config.toml
arch = "unet"
model = "image inpainting model"
dataset = "capsule endoscopy frames (Kvasir-Capsule)"
train_examples = 42238
image_size = 48
crop_scale_min = 1
horizontal_flip = true
translate = 0.06
color_jitter = 0.1
task = "inpainting"
loss = "l1"
norm = "groupnorm"
activation = "elu"
weight_standardization = false
channel_attention = "eca"
pixel_unshuffle = 2
widths = [48, 96, 192]
blocks_per_level = 2
block = "basic"
attention = false
upsampling = "pixel_shuffle"
init = "torch_default"
residual_init = "none"
optimizer = "adamw"
lr = 0.0029
beta1 = 0.8
beta2 = 0.999
eps = 1e-06
grad_clip = 1.0
ema_decay = 0.99
steps = 22400
batch_size = 256
epochs = 135.8
lr_schedule = "cosine"
final_lr_fraction = 0
warmup_steps = 440
weight_decay = 0.09
Rows from block 2 of a small image inpainting model, named by matrix and row number. Rows with one number belong to one channel. Each number is 128 + 32 x the weight over its row's rms, rounded and kept within 0 to 255. All counts start at 0. After the name is the row's rms in percent of the matrix's.
After each channel's rows are labels from the 100 images, of 14848, where the channel reaches its highest value: "top examples" is what is common among them; "peak at" is the part of the image that holds the peak. Only what is clearly more common there than usual is listed. The data: capsule endoscopy frames (Kvasir-Capsule). In brackets: how many of the 100.
# convs0: first 3x3 conv (model.enc.1.0.convs.0.weight, 96x96x3x3, each kernel summed), inputs 0-95
# convs1: second 3x3 conv (model.enc.1.0.convs.1.weight, 96x96x3x3, transposed, each kernel summed), outputs 0-95

convs0.32 082 [ 74 160  99 157 130  68 158 171 160 122  94  54 119 111 140  77  94  65 182 104 158 120 153 137 120  98 111 134 139 141 160 125 152  64 169 150 182 127 103 114 166 120 155 144 115  63 104 132 110  98 121 163 144 134  91 119 110 169 130 153 144 108 183 120 131  86 121  81 130 119  75 133 161 106  87 106 176 111 140 129 129  90 166 135 173  82 174  76 175 129 143  89  81 160 165 124]
convs1.32 072 [157 177 151 181 109 170 125 178 120 126 114 101 115 102 134 135 115 118 133 132 147 125 129 127 148 158  81 135  71 121 134 104 149 134 168 122 149 144 146 135 104 138  62  82 150 225 129 125 107 146  81 100 122 214 122  79 113  83 148 159 132 122 104 121 153 120  99 120  89 133 121 126 124 199 188 129 165  96 110 148 102 220 144 206 148  92 123 156 142 144 171  84 117 156 108 109]
top examples: finding: ileocecal valve (27)
peak at: centre (34)

convs0.18 143 [121 130 110 152 166 147 103 128  55  97  98  94 144 130 143 148 130 142  90 106 156  82 102  92 119 101 154  88 169 130  84 144 179 118 103 107 133  81  86 130 101 112 146 119 142  66  93  93 113 117 119 105 136 129 109 104  62 148 139  70 207 121 136  96 107 112 102 151 122 112  66  92 128 117  97 146 133 113 154  94  98 116  41  94 119 184 132  66 129  42 130 113  98 101 125 173]
convs1.18 112 [197 169  84 106 154 143  99 111  64  73 152 174 161 140 139 140 136 190 108  79 173 137 119 147 128 135 106  99 151 118 227 159 142 163 104  64  93 159 163 112 133 130 137 125 145 152 135  93 133 113 169 120  98 128 143 126 177 139 158 117 148 105 119 102 148 186 139 160  70 113 111 108 121 164 148 121  94 145 148 177 141 196 113 177  93 154 127 102  83 103 146 119 155 104  83 176]
top examples: finding: pylorus (32)
peak at: centre (31)

convs0.65 102 [ 67 147 154  99  67  65 221 107 132 109 164 101 131 118 139 108 137 119 184 132 119 192 144 182 104 134 107 116 165 128 143 131 153 130 174  94 123 116 126  68 158 181 114 161 124 127  91 136 178 204 131  93 143 147 154 147 107 159  62 145 123 116 136 118 133 108 116 133 102 120 160 142 175 161 124 140 164 132 171 135 134 103 175 142 130  69 139  87  79 135 136 168 150 124 137 201]
convs1.65 077 [130  78 116 103  81  95 123  93 156 117 108 123 113 139 108 143 112 176  89 129  95  54  73 125 102 144 107  60  85 120 126 119  93 179 109 119 159 118 138 123 113 105 104  37  91 110 160  55 144 105 100 138 112 164 143 104 122 124 170  68 131 132 166 171 111 101 133 120  99 136  70  91  62  80 107 109 128  90  91  88 109 124 119  89 105  80  88 128 169 123 155  81 138 159 140 126]
top examples: finding: ileocecal valve (53)
peak at: centre (46)

convs0.47 108 [119  51 108 153 130 112  72 136  92 104 102  62 113 100 136 129 107 157  99  88 129  95 138 132 103 100  92 122 127 142  79 134 144 161  67 119 104 118  97 134 127 125 120 168 101  55 119 155 129 112 128  94 178 149  91 117 112 192 116 110 177 143 131 124 158 100  99 149 113 133  49  71  99  99  90 138  99 136 158 125 134 146  95 126  91 145  84  67  97  72 108 109 204  83 109 161]
convs1.47 086 [ 81 161 136 105 114 103  94 124  89 109 129 189 145 144 111  87 162 140 161 141 140 117 104 121  99 133  64 102 140 109 208 148 130 113 105  50 107 149 185 149  65 129 109 143 138 109 144 104 196  82 194 127  90  91 102 124 156 120 150  80 122 117 101 130 145 173 159 108  94 166 142 169 120 187 148 132  87 121  69 181 141 141 133 152 122 172 119 101  90 141 137 144 188 110 122 168]
top examples: finding: ileocecal valve (56); finding: reduced mucosal view (30)
peak at: centre (31)

convs0.61 075 [147 209 105 122  96 151 112 112 106 101 170 165 133 149  89  97 124 159 131  96 151 153 110 131 139  67 177  97 109  97 172 104 108  81 128  98  92 105 116  66 113 127 183 122 190 183 156 101 169 167 111 126 121 126 134  40 144 127  70 108 111 178  68 178  97 156 125 139 117 166 138 123  87 179 136  99  92 130 139 132  87 137  79 105  85 131 146 115 118  85 162 129 154 118 148 135]
convs1.61 083 [ 88 116 129  73 129  89 138 116 117 110 153 174 112 131 151 115 196 130 152 113 145 112 152  79 119 172 100 167 174 116 123 106  98 205 151 140 112 123 115 126 106  84  82 114 139  87  62  98 111  71 128 148 156 146 148 128  74 107 131 116 116 106 157 198 129 217  88  57 175 125 169 136  83  98 131 137 130 112 132  69 122 114 144  84  79 119  73 118 137 154 145 115 151 164 108 126]
top examples: finding: ileocecal valve (43)
peak at: centre (33)

convs0.78 073 [ 90 140 125 146 176  87  95 129 115 146 145  77 130 124 164  92 126 120 161  64 135  89 108 103 191  98 106 141 201 154 172 129 177 127 117 114 159 115 142 109 127 131 159  76 199 150  92 188 154 125  95 133 153 132 143  94 127 195 136 101 138 130 116 153 113 201 129 116 103 151 176 179 135 113  49  91 169 118 128  99 126  93 148 126 195 131 152 100 145 116 107  92 111 180 113 116]
convs1.78 090 [134 189 182 122  77 146 142  92 108 117 110 150 119 145 181  96 104  87  95 109 155 165 160 148 113 137 130 123 136  86 112 131 105 144 114 142 155 141 160 113 117 104 125 116 112 125 173 114 108  89 154  86 105 137 167  85 102  91 144 126 101 120 135  61 130 112 147 170  54 139  93  64  80 177 149  96 150  83  97 129  61 180 103 139 135 111  96 147 116 159 198  97 150 145 220 101]
top examples: finding: ileocecal valve (42)
peak at: centre (29)