From a checkpoint of a small image inpainting model.
Data: trained on capsule endoscopy frames (Kvasir-Capsule), 42238 training examples, 135.8 epochs.
Rows from block 3, named by matrix and row number. Rows with one number belong to one channel. Each number is 200 + 40 x the weight over its row's rms, rounded and kept within 0 to 999. All counts start at 0. After the name is the row's rms in percent of the matrix's.
# convs0: first 3x3 conv (model.enc.1.1.convs.0.weight, 96x96x3x3), inputs 27-35, a 3x3 kernel for each
# convs1: second 3x3 conv (model.enc.1.1.convs.1.weight, 96x96x3x3, transposed), outputs 27-35, a 3x3 kernel for each
convs0.3,122,260,238,168,312,281,235,282,219,207,288,268,195,313,259,216,314,229,153,214,146,131,106,198,233,72,219,243,143,169,163,132,174,189,163,197,182,179,190,231,177,185,225,198,199,197,218,225,199,194,205,190,189,197,179,212,209,136,175,198,129,214,213,122,222,201,185,219,225,223,207,213,195,201,250,246,225,289,270,271,262,190
convs0.4,076,221,182,211,228,201,189,211,221,211,114,168,235,153,223,228,125,204,166,156,145,173,166,169,207,182,214,214,214,230,270,221,200,243,242,208,224,191,167,180,173,174,185,168,187,206,177,192,212,208,241,230,236,255,214,141,191,213,195,247,254,230,246,221,214,213,207,227,221,220,231,223,216,193,216,265,225,191,203,255,219,198
convs0.43,094,134,143,158,199,262,262,138,181,189,118,93,96,151,160,211,108,172,248,121,161,188,229,235,183,117,135,146,159,195,256,182,202,225,221,205,203,185,196,210,180,196,208,197,189,198,244,230,164,209,204,172,161,172,211,226,185,170,137,126,153,141,129,190,163,166,165,161,155,153,156,161,169,198,167,141,199,172,151,206,179,201
convs0.44,114,217,170,134,145,125,155,120,174,187,259,217,182,161,171,209,186,242,256,204,175,143,219,199,185,153,123,108,238,193,169,234,207,190,227,215,207,222,211,197,213,209,193,222,218,196,123,193,179,129,161,129,102,114,87,167,161,165,138,100,121,184,125,150,230,228,214,233,213,193,212,199,203,185,164,142,207,178,170,215,183,213
convs0.45,122,236,227,193,189,245,213,218,246,238,156,168,109,177,239,232,204,206,213,198,183,174,232,233,194,191,201,199,224,207,179,211,217,212,224,240,237,191,197,200,204,200,205,202,182,191,235,232,212,189,185,174,140,140,170,200,205,210,186,176,172,200,195,210,198,190,171,201,193,185,206,210,197,219,187,131,186,181,167,133,151,194
convs0.46,130,174,196,196,221,255,201,155,116,142,246,231,215,244,244,196,133,142,150,36,46,74,221,205,222,66,69,98,178,179,187,170,180,175,168,196,186,173,161,172,158,152,172,230,245,249,223,210,207,234,223,222,215,215,218,151,117,119,207,194,195,207,219,202,206,217,209,182,200,182,165,177,173,248,203,237,246,226,231,213,208,229
convs0.47,081,141,153,136,206,279,276,180,189,181,136,149,176,215,267,270,194,202,206,149,162,198,160,190,226,200,215,226,201,195,240,210,219,236,219,216,193,190,187,200,188,196,200,186,186,189,206,200,187,188,177,158,155,164,157,240,239,255,187,169,169,218,200,199,202,193,194,182,177,190,186,189,193,234,200,168,220,211,178,229,237,217
convs0.48,084,223,212,230,167,149,219,232,173,258,193,129,186,121,59,143,227,144,214,266,272,303,212,199,261,188,172,204,154,181,174,175,193,183,160,176,188,217,206,212,221,222,220,234,236,228,203,217,208,211,207,205,212,211,203,243,269,290,298,299,306,301,315,290,182,202,186,184,188,186,183,184,193,202,191,185,213,199,181,189,191,174
convs0.49,123,85,152,186,101,149,148,110,150,150,161,160,191,157,150,195,179,171,225,191,228,261,186,214,242,195,211,241,137,175,173,156,175,172,195,211,205,210,233,217,222,231,220,227,242,216,214,201,225,203,193,226,217,230,234,190,177,199,188,172,193,192,198,221,193,189,195,190,178,193,196,192,204,228,183,191,208,171,188,199,177,203
convs1.3,117,200,196,216,196,211,230,177,200,217,187,160,174,216,201,188,217,178,161,215,185,95,229,222,160,133,176,245,213,196,188,181,172,187,171,167,190,94,105,203,229,133,192,248,150,151,160,199,175,155,220,199,179,222,202,261,175,179,254,206,209,219,171,189,169,151,157,178,119,126,155,101,110,199,209,210,204,203,187,212,191,183
convs1.4,073,214,229,199,204,237,240,177,226,249,179,174,183,185,196,210,201,200,209,284,261,242,232,197,231,243,184,228,178,153,140,177,150,148,166,161,170,243,251,220,175,209,196,182,162,184,221,216,207,226,243,248,207,228,244,228,239,236,243,241,210,253,240,209,163,165,190,168,172,170,180,172,146,195,180,191,172,166,188,206,185,187
convs1.43,110,230,266,235,241,252,228,223,211,211,213,223,210,222,238,234,216,223,227,268,271,234,274,299,281,166,123,136,181,196,186,203,211,191,206,190,169,257,235,303,215,150,160,211,205,194,121,147,135,143,145,130,131,130,148,211,256,262,272,292,277,275,281,236,206,177,195,181,172,212,238,241,272,201,196,188,177,182,191,180,175,186
convs1.44,129,187,204,172,153,150,148,134,145,183,260,260,226,284,267,231,252,250,238,160,202,167,148,197,228,88,179,264,169,164,151,181,191,185,192,192,195,157,192,209,134,145,181,163,181,198,187,228,189,241,209,183,185,173,189,259,273,255,297,293,272,259,253,210,221,212,216,179,206,216,207,227,224,265,258,245,250,255,256,203,225,250
convs1.45,125,229,257,252,248,246,208,220,197,177,201,205,200,211,203,185,210,218,211,212,231,251,242,280,259,137,102,116,170,151,127,181,179,164,208,215,203,178,172,210,214,215,214,231,260,234,148,219,243,172,170,163,144,120,124,188,209,191,244,272,231,232,262,209,225,194,186,184,190,216,209,239,260,199,198,184,178,165,152,142,141,150
convs1.46,131,191,176,198,263,274,267,291,295,266,188,194,189,172,166,160,181,190,178,137,116,132,192,188,178,262,285,276,207,199,185,217,215,210,219,223,223,273,274,230,221,229,216,250,257,259,190,179,185,184,177,180,144,143,160,229,238,241,208,206,198,197,200,212,124,113,126,114,123,154,156,164,165,191,183,169,188,181,177,195,182,189
convs1.47,093,167,202,218,201,220,215,207,210,217,206,203,211,227,227,223,240,242,249,255,236,260,236,219,231,281,237,264,160,149,133,144,130,121,152,151,151,274,274,278,221,240,250,221,221,238,94,135,143,129,140,128,82,106,131,197,215,174,206,217,166,204,226,162,219,210,236,216,220,260,256,264,278,209,226,213,185,188,179,173,159,171
convs1.48,079,253,244,230,234,220,217,224,206,214,186,200,217,187,208,225,200,222,236,234,265,253,253,270,261,238,260,253,214,207,192,229,226,193,232,224,181,205,183,195,196,210,206,177,194,223,248,229,232,262,245,243,269,279,279,186,199,211,201,215,235,194,220,246,233,264,226,223,244,203,210,221,184,160,156,152,179,173,166,174,165,164
convs1.49,097,185,170,169,194,184,185,213,200,197,187,172,188,181,183,206,191,212,225,206,224,207,223,242,247,229,226,231,201,203,224,205,210,234,211,224,240,139,127,138,165,144,111,167,177,106,285,279,272,298,265,256,297,269,258,156,137,48,151,157,99,136,167,130,210,213,205,209,230,220,199,214,211,222,232,236,229,238,232,235,242,237