{
  "residual_init": "none",
  "optimizer": "adamw",
  "lr_schedule": "cosine",
  "final_lr_fraction": 0
}
Rows from block 3 of a small image inpainting model, named by matrix and row number. Rows with one number belong to one channel. Each number is 500 + 25 x the weight over its row's rms, rounded and kept within 0 to 999. All counts start at 0. Numbers have three digits each. After the name is the row's rms in percent of the matrix's.
Before each channel's rows are labels from the 100 images, of 14848, where the channel reaches its highest value: "colour at peak" is the nearest of a few named colours to the mean colour under the peak. Only what is clearly more common there than usual is listed. The data: capsule endoscopy frames (Kvasir-Capsule). In brackets: how many of the 100.
# convs0: first 3x3 conv (model.enc.1.1.convs.0.weight, 96x96x3x3, each kernel summed), inputs 0-95
# convs1: second 3x3 conv (model.enc.1.1.convs.1.weight, 96x96x3x3, transposed, each kernel summed), outputs 0-95

colour at peak: orange (43)
convs0.54 092:512465509505515459528482467516484446494505508480467516505478515450507486525520502557467531490523468508513522515474537507478555519453498491483572517528483497505493486496509466477521496480482547537525532507527457513519522517528491529513511525522494521494524504503510503522464532461482485488
convs1.54 096:517510525474511503458493499526456543523523492490516504501516469446509503481499479452503515512476493502515505530498499519447469559541447525541480506472500458534493521527473488541481523456479504472524542502498502504471493493494524493490491480485515488549476537496515490539520496551500493502

colour at peak: orange (44)
convs0.31 139:469462519512486526509496503518438452472469517483520516508481460470485506518519488521468509465516498473507540502491533506539516494522518486517507483524507555489516523511513545465519466527457521497503499495523512430466532478467486508481545498495469499492502473501501492490435475519508509480
convs1.31 104:529501466493481448484485474507537547505500466539451540446468512500506472497512511452521493474507464509540463516506485492503484472496461512474460499494482483513481490468504455483484498500437541449484481501478488496498523485523528473494534466502507467488524502511489507522539504510522518501

colour at peak: black (26)
convs0.17 083:494507513498516516463500480521535484496501492510448521506492485495513501501473481516497493491511472455474522512574517493543495460523509499512579496495537467527510536518443476497483447470497483456460504479442507541503492498503528511507506530510484515498516525499489474505514465512487519536
convs1.17 108:447481520468508530479505511516458507498507544475492516536520466535526500505490480495511506504466545478507530490471483512483457485534502492501481518455483506543478492525449489557450468499517511487557550482513507499521513484476489550471500478502526512488502502518526500501462472492461514493

colour at peak: black (27)
convs0.66 080:465458506477528481501467421481530511491509476513482489510532511491495499507472465525504482489526438451483532498535473508461506483489514515476488486489508491481520555487458514474498465472513496500486460534460504514502487489493498481532506474522492524514488493500502493454496526539496460442
convs1.66 105:474489521492518534450548504489456521496513520497494535544502490516542472517502495489504507557457546499509510474514513506498462499540496550504472488491529469519503440532466459553481481479548503496529547498500513508505517528493473545480493503477503503480496515487509498517474517528477500504

colour at peak: pink (39)
convs0.30 140:473514507498479473480489501495543518508508439506449419519490477453478499484505493469500488507530486487513528505503491483504482440484498465524502477512476494521522501506510460534497466488505495492462531496499468511533501503511527512477515456498493508480506477529557527526504476444553499483
convs1.30 129:530471567452514530495485511496488500471512494477541479504517438550526459514480486519500503501476519511510510476477512478466512530548477524502505526489516475503509489472513502491496508461450459541544488511483475469495516513509478476482457536487518531509486513484455504480494531506453502490

colour at peak: orange (37)
convs0.12 088:474524518490484500434521551498481502517518499518506490561487467556483518512488512483524506489503496465491475515496510476480482507516499512512562470496477459532514545484498486524447482534460471497543470485464483527485457507479500521511514497534458505486524494506475485523482531468494504475
convs1.12 113:499576483524495483500511519511507501540514479449469507482504459452465487493510496493514485489493502532499540500508488494468469509433489542560485516464496502472492450470505460527494466459515485498484476538516503483490509531531532475509509497510550519496507493484539506519491476480481511497

colour at peak: orange (66)
convs0.85 136:493495526515522527488481505522401466494490506503525516480526430444505471519501516505465517491500503495518504488475515491493486506518539533484490508536499540507504482485530534509496491519464509512514480493494531401507502512467486505508526495493479498466503520503513517502445479493494495489
convs1.85 096:538504498480513506516476486496523544489548483522498504467456518482488509464528498522468517492485483519489430455525511503512507520532508506506506505496525458461522463478490492472519502534476492543493492512492484503522536468549486475521481529526498547480508547509471497457563484513507524510

colour at peak: grey (34)
convs0.91 063:485495485501507493511459541535480471544490512505468499535499527447526546518493540520531529513475500512504523525542473483516457479512487536492510503505516474475486469489541525511541471496524512462499554490498510505548463513488498516467508491482513464507517502509515510456534445495537522511
convs1.91 068:535534498448563480482476483484469553479523487484518502496493489571515489544505496507529505489479502492509511470443500494484527528492460530486474541509524483540496467489491465501524509488498526472538443467518505482485497484504465507476478483490470493523486495471477457498501507507485527480

colour at peak: black (31)
convs0.2 089:506506486515518520455454554517485480516505507522476527518529485478539508529485504496524530516488502530528506463510517461477471524523531548477479480533502536494498440492523500500487519484439536550518523492485490497517514539508478491505525504504508467486516524516494510492499549446549491519
convs1.2 080:502494484498521484470527486501477517461527498474509491486462480462456515485531478524471525469507554536478471509503502541501492526517502501512533472496523484496540471474476479518502530560551508559493513490512524515526532468540501493524462499506489525477471544463525506482527464499489505513

colour at peak: orange (45); grey (30)
convs0.92 111:477467523495486472544516458463516508520511469506488486484506453506452505454489504522494496483519480462455516512467475491510462457504468475479501524481511526516512552505502518479511486461506428465490459529456528521489490466480478513489518476520499504524469510475487476509511537523490476510
convs1.92 110:479491500504504521448539514490453512502510507487476510518497460534529477514508492471505499543450525512534500489502522525470474507531469549499486497476530451503499418505472425537469496478514508494522537514503498509496515516492471515475505487457513494524482522477499499526485517526469512501

colour at peak: orange (35); grey (33)
convs0.67 148:476500515517510499509505479505387446508505491499511499497507457403500471507486523496493515521525464468516505517487513490497484493499502513464521513514513523506514489504502526516514477499481513491522490502478515409515507508482495517520523505506477508470506509525509523518457459478501503495
convs1.67 110:533483508465529504491493499495506563517528466489517509458504530482491498480480493518464468528499460543497464462516524490486492511524489513530524528512497468473514484483520489486516465501488515502527482509473477530551508463542504463480477498484506538512527520505455553524548520520498554482

colour at peak: black (33)
convs0.37 082:474457511490493497531506437465515520501506486513485464480509487477469486490475487531516477468515460471478519507518457508499456489472516494437492517493517511514519567514500523474496481478501466508459471542471500504493516475507478486524521483517489513518462521478496496464521547533488454461
convs1.37 106:459493511493511531440535502488461531498512510500493522530508476524531476502496491481501491559450538511501501470504513512487454507533487543504476483480517449513509443526470433554478489477540499502532539512499515505492515515498462529484494504472518500503480522483502503509477518526470507504

colour at peak: orange (35)
convs0.84 087:504508517513502507522483485492523577502465536512517514526530494566532482496478501545510489491504481495514505464518518530497560542505543553507532514501519500469481518481533553469501480520536520533514451491546509508532490515505501508534493506504478509497511516474451486480502515509489498519
convs1.84 089:425561453520497489519496477488448451551503502512552523512509515501500511460539502497524515484455498499436510501495501491500477498460498474490490510501512496471500449495524520470525484531431496517498515513519492531528503534478509461505524505511502486482480527494492476485499489508494495502

colour at peak: orange (51)
convs0.68 079:540505534510476511503555479492526523507495531503561502527499485559488462494517469493496493494497481498504474499503500497508505516434521542553462528527497483496472563517559474483494485495509480531486504491540538503504501524534510530510504493479501524528504497490481488490477551492478461497
convs1.68 084:450540471526466476530461513480491461555490475522480498501484492496470517504528516504511495475470459451535508482448483481506490508468537452464508512498468525485473502473512478462515472519464456519467498521463516504515506508477495483461545474509500472448502479494499497502497499518506486498

colour at peak: orange (46)
convs0.26 102:484531519488495522571529540518471460475478486502503501481528535511523492522548502503532485509503522499492519497510544470500519538462544519531494467474480511495521482514467539498497511485484503539501474484475527497505497522521549472514508491488510507504531488499513508536514494407529529483
convs1.26 101:457476502536459477485470487502509513546523473516489530479455495450491495490490518550508509473502464555508492491476500519485528464492503480430516480502482485514473527456528486458468524479487490492497511514514466535484554519499525502504515524494495450524480520506477491503514501493480478544

colour at peak: grey (53)
convs0.23 096:503478510489486478502504523569427411495523510510485449522487510451535498553496487505488500516477481504501510508516484486451507502479443498479532492477499489516511472502499485506504503534508501473487550506492523512529469503473528536478499482481504472531515500515533506504506478476536506484
convs1.23 087:561496527471522511468475481518534550527505495479492509493494437468471503501503527529503542476512513480524481459499490520509500520507513508524465541517490509537513475522477460493524463439534484495507497459483511474446542507528493519493508538491472532491467500482479502486498530533502502489

colour at peak: grey (66)
convs0.75 095:465472546503501530520505450503498484494520477505491525465502489540490521510521501540482496458502487475466529496508494494478474490543507483482558499469516507504517521479462517474486472433478495527509486510506502503508503459509494474520489500466487484501457523494491472485494536520416443502
convs1.75 091:510508501509530525481536476493454507491531527487475533535507477499538478514517482491498509539458527484513508480518525505472459529531498558542502501497538469531505442531461475545485486487552511493557534501511516480500517521491456526494487494488490515479505527518496510522452498517475509492

colour at peak: orange (44)
convs0.7 095:503462478481462537516460496477458507513516455530490511483510460494488478518546518527496500477555462551494500508504495491553486468549485459512500519509486507484573508505511501456500454507508516476476493501501509486524512479506517473531551524504512511457479480479485474479494533502505506503
convs1.7 096:532511477486524524493494472490463499512460542501501564502519475551535489491477476497488535528488559463472494530481478497506501556514490544531499494537531488525495474511453508562494488493489515472515512498482480455487478489490462518494484478479502477509528501507507479512482451522507498467

colour at peak: orange (42)
convs0.70 105:536479503497506530466487480505443466487503530529547489474450445485515476519480495520471498507495481478520471484458489481500501521481508502505505511516482504512497479491547529509481489554501481510504481490489506405506535519477476530521538521491468501474503497507489512500437510486470489481
convs1.70 071:508527511515483486500460555551532522497525486516461494509507523472462489462564518484491525474511500488516490498558516519506485536501521518490476514494511505470496511501511465507549511503456453568483533509449495529507507480495503510468505498518528501489502524504494491480561465512524509501

colour at peak: orange (37)
convs0.45 130:544528485468511509512517500490462506498512493501520518495419510537508499508497475521490500515497488495495474532489513484502523548495469523546471513488496480492507454449523510501509508545505446434474471517488552444471482522513505481507501511469531494514519500503512507511522481481512543459
convs1.45 091:455456535513471469532491508513513471499515500502506466480481497434485507480510515531506504473517461531513462470506486514477458473477503462444513476476447524540485518506500494464452520473512500530455527491546484521484537489492506481499496515498499491477496491492496500532452485487460490510