Weights of a small image inpainting model: arch unet.
Rows from block 7 of a small image inpainting model, named by matrix and row number. Rows with one number belong to one channel. Each number is 128 + 32 x the weight over its row's rms, rounded and kept within 0 to 255. All counts start at 0. Numbers have three digits each. After the name is the row's rms in percent of the matrix's.
After each channel's rows are labels from the 100 images, of 14848, where the channel reaches its highest value: "strongest on" is what is common among them. Only what is clearly more common there than usual is listed. The data: capsule endoscopy frames (Kvasir-Capsule). In brackets: how many of the 100.
# convs0: first 3x3 conv (model.decb.0.1.convs.0.weight, 96x96x3x3, each kernel summed), inputs 0-95
# convs1: second 3x3 conv (model.decb.0.1.convs.1.weight, 96x96x3x3, transposed, each kernel summed), outputs 0-95

convs0.33 131:101126143142112194199106113131125124092109120133134108108088143194083114171131092148128159146091175138142098168128179193085098121134127104099099173113186179113143161093118178097125114148145072118088079193117078157108114144081140116127118093075170121154193107083103086103145105158115113104
convs1.33 133:137184110062082061072147148096141121142144135119169142152141117075140181064117087088134102068155099089193154142114060084155155121130106111114151103087107103146077104094155115141134120073131113147154141122111115069131136106179121127126140061133081114056086124135127120140113090102135083125
strongest on: finding: ileocecal valve (54)

convs0.43 151:155110130093112077094137167130126131123128143117145129102130126121116115066113124078074132132094123100062074117093156056147101115104169059130109152147121072152118079192106123126120085173127067032160130118149097135148157112144110128131102177135090075104114149128129150085153056113179116100
convs1.43 131:106152115163145167165099087154100163162142114151077068133163089142135138196098145124120124141178165162093110167152164138076109133101072147060141114120148173120168168126143136119133132129122169178113170133103111213066111107075155111142098134156121207127208141157134134130136155109139152162
strongest on: finding: ileocecal valve (29)

convs0.69 094:121077187093051121119113129116102126109102146100168154096118124092087130071129129099030137082065177119119182095111098134170114121137142113084109146105132087121107145113147158076116096145068094103128107150154100099159123056159084112104131116072124132117133104077143109073141141170117080104
convs1.69 094:102159096158149122110117088144141114156114090159071057101154093108165128134098111090133093127182110150069069185146116125140136145095151145129141110066141122113139171111132097196075110113126149122120145109086098164075090127094150155156076044139132135109161148154105168167072154087122137194
strongest on: finding: ileocecal valve (50)

convs0.0 080:171153088101112104159086097145073096085141139085134115082124137095106120059125107122088120097103090120167173153126095192091121055131080124115134125144147169115137122173104163152113131139135100146135138067088128067159140121078066181203103105116106197143116120093134131114136169073127093118
convs1.0 074:114087123159069127115194182119105077203091164138104115134136170174087137120138116130140133138083066098100176155223157106089129076091111144054130153131154136122082148133120106139156127115124133133134107112077098104127163175094104156095162046146109069121115094118115144136105121138146108133
strongest on: finding: reduced mucosal view (29)

convs0.27 090:134115179127094147101176112109141125086144155197146133125132138188118129123163117168091201111124185202166138093157163158138139158165112135105122131163150146127193123165129145157125125106136143137073157191160089123192139135121111144188143120165094133189135147089102140093085140187137052139
convs1.27 117:080155072137097105142119142141107114152121096114093119105124119095130144086131075123128072114152085111148142128121103108139134106090094131094086121072115095122075139101153098155135153056145089145107117097141050090108095114136121118096138047109085134005117131117126128148065160068096105142
strongest on: finding: ileocecal valve (28)

convs0.40 071:089104193114123130174147143147139085118165185146147126137134122115116154092095194135087107178150141148157158085154080126163104108098072201130139158155068114171055124107123103080133142103095163134140084114120119151149148177112092142146111159119142160109217083133199130122110097144110083118
convs1.40 075:116147050157104095079143103095116059148104161145053116134147162068095126115123163076152153102142076116141095097130126150155142121113125132092129146092152104108092131160163111135147169080150135144178094131117029132119162118181177173115151077085125101075152128141104143102111099145187093131
strongest on: finding: ileocecal valve (29)

convs0.13 106:096122126143152165125115120090124116094111081035136106136106115117072114120074121105105074089111086126139080121131122124116133160117176112054132135144101087118103106047112137107101089097100072037144106097167179128072126095115067081085126110123129120136079126117148128104121163069115138128
convs1.13 108:124152100092141091143114071168120182127166066172124107118148056128128105101109139085146135138149170138130077105137156138064132122135159147121100124109132113177174146131089155184089132131175144173120163116051145128145111154103182200055085113122158142125178154171112117179135132105097182114
strongest on: finding: ileocecal valve (28)

convs0.79 133:098111063154156094186094091140115144097131137146085129117067106121114109137133100158119120136067083130133093171123103156028142101102149141185099138108119191095102132136150116137114117120089128125080150102081160177139096141098119162107183091135148135102145148125130134101042186142068183106
convs1.79 112:100100098110095109136123172107155104157105191137116127140149134144108139139160114161158107150106050113162166159148103117159135109127044076008155121118098136124082121121130119094126131074149106099082160145151137133130151100154070093153159139157073155108141026140108143115136091131147091121
strongest on: finding: reduced mucosal view (25)

convs0.46 101:119138186148105090198141110115134124119152170123170127185176130154145134131086121197147148144146184149117133097129167125165122117106123155146158126128170161102187134146135159182159164152089194100134156121131132075118181129172126130132143215195094143160168149144159164143202146133159088156
convs1.46 080:140140124151118169110168095102108107212137133138101125121118116183107152112091152080134106112083136106137141055050180147080138084098103125101144092196085163115126084108118111123160128161174140148179134089094089111123135143114139069106158194087138090108089181118106148110124157106083101079
strongest on: finding: ileocecal valve (40)

convs0.24 085:165158152145105070131128095081084108077187141120109114069147124105116111105176144132138140100147130090134099133101073143145072140101094103137112084092167166183140134128051145188131181163168163097107130111131089076134162100094183145116111126151127207099096088158107111090107149157179139128
convs1.24 083:136157167103141178060159105131155099172103102102077079125140164159146164127134140120128135105126153126128153170169175123106121074154111120115170144220141186077167135122121135122088162171047173111170136122170152132110106175097129169078108098195153113184078134116141135127101111130128167114
strongest on: finding: ileocecal valve (61)

convs0.3 082:104190118095120099128151147145149142149152118141070153057114164154133154194175102141148101087118039076114125119123090157093112145151071090112147125175085151111141086119056055087155141114099174126175172137138132113127112153106124112160098085124143194096097086143153128114138119149096089144
convs1.3 082:178136095168107139110140145048097153119122120125126156124129216151125119115160137107089142125149104101087151101136131109142133094149051115056134156084129112137131118138096103139166208152050108137146118129180141095139138178129139184045118073128095081165122157152109140125109118139196145126
strongest on: finding: ileocecal valve (44)

convs0.32 093:184120132125140145079128148112149137080132134056064114081113145146089097130132127083135095149077164081147126134118193117129114059132137113098113167068157073118157152117148117107111095123116096129143101100157138153031141120112159094068144130109188109151154103114092154120179110057113178120
convs1.32 086:131091147154165116095132125169118136147140142129113111160121191141143135090140095171078137120118154151045140087163102100124100168153202113172152080154102159147157101128090110128115073138118086157051185122146146154169139065095026155112131107171135135132172142106147095115125098158090135141
strongest on: finding: ileocecal valve (57)

convs0.90 084:159116138100106102118133107109169100073148036096177088095136105096116123099109167140107084058129118122183084158114087162136156120090143114108117126175123122107153095114119164230148072141112148124144134157125084102166122154098125107151088121134099177158113119187156095086099167091137069112
convs1.90 093:166135123119095140123148136122091109165150110128152124124100170090163145114129055126065127084121107077101157120115135099109099094140079145112134141105134142114102137077113097168138125091128073136099164117145011148136147121120087144061167003131061097087113117106104127135119123104143143134
strongest on: finding: ileocecal valve (39)

convs0.70 077:175178129101122166159127138179095100129145095178139139118117122134104102100116103121070158146086143160067164109070226160121115133172110097123124160157135151075151127147157156101136105138127135134155147143126160146093125134148093189112193158155101136180118110067172078075156159053095139135
convs1.70 072:078130111165150113195147132151155167216139143117127103138131111100171106116132080176110074147132116118115153141149103089170127103121157168143090152094125105128153154135137180134084138116070106123124122092143107128141101125104126124103142054120134138081101116172110214121083196099036167171
strongest on: finding: ileocecal valve (25)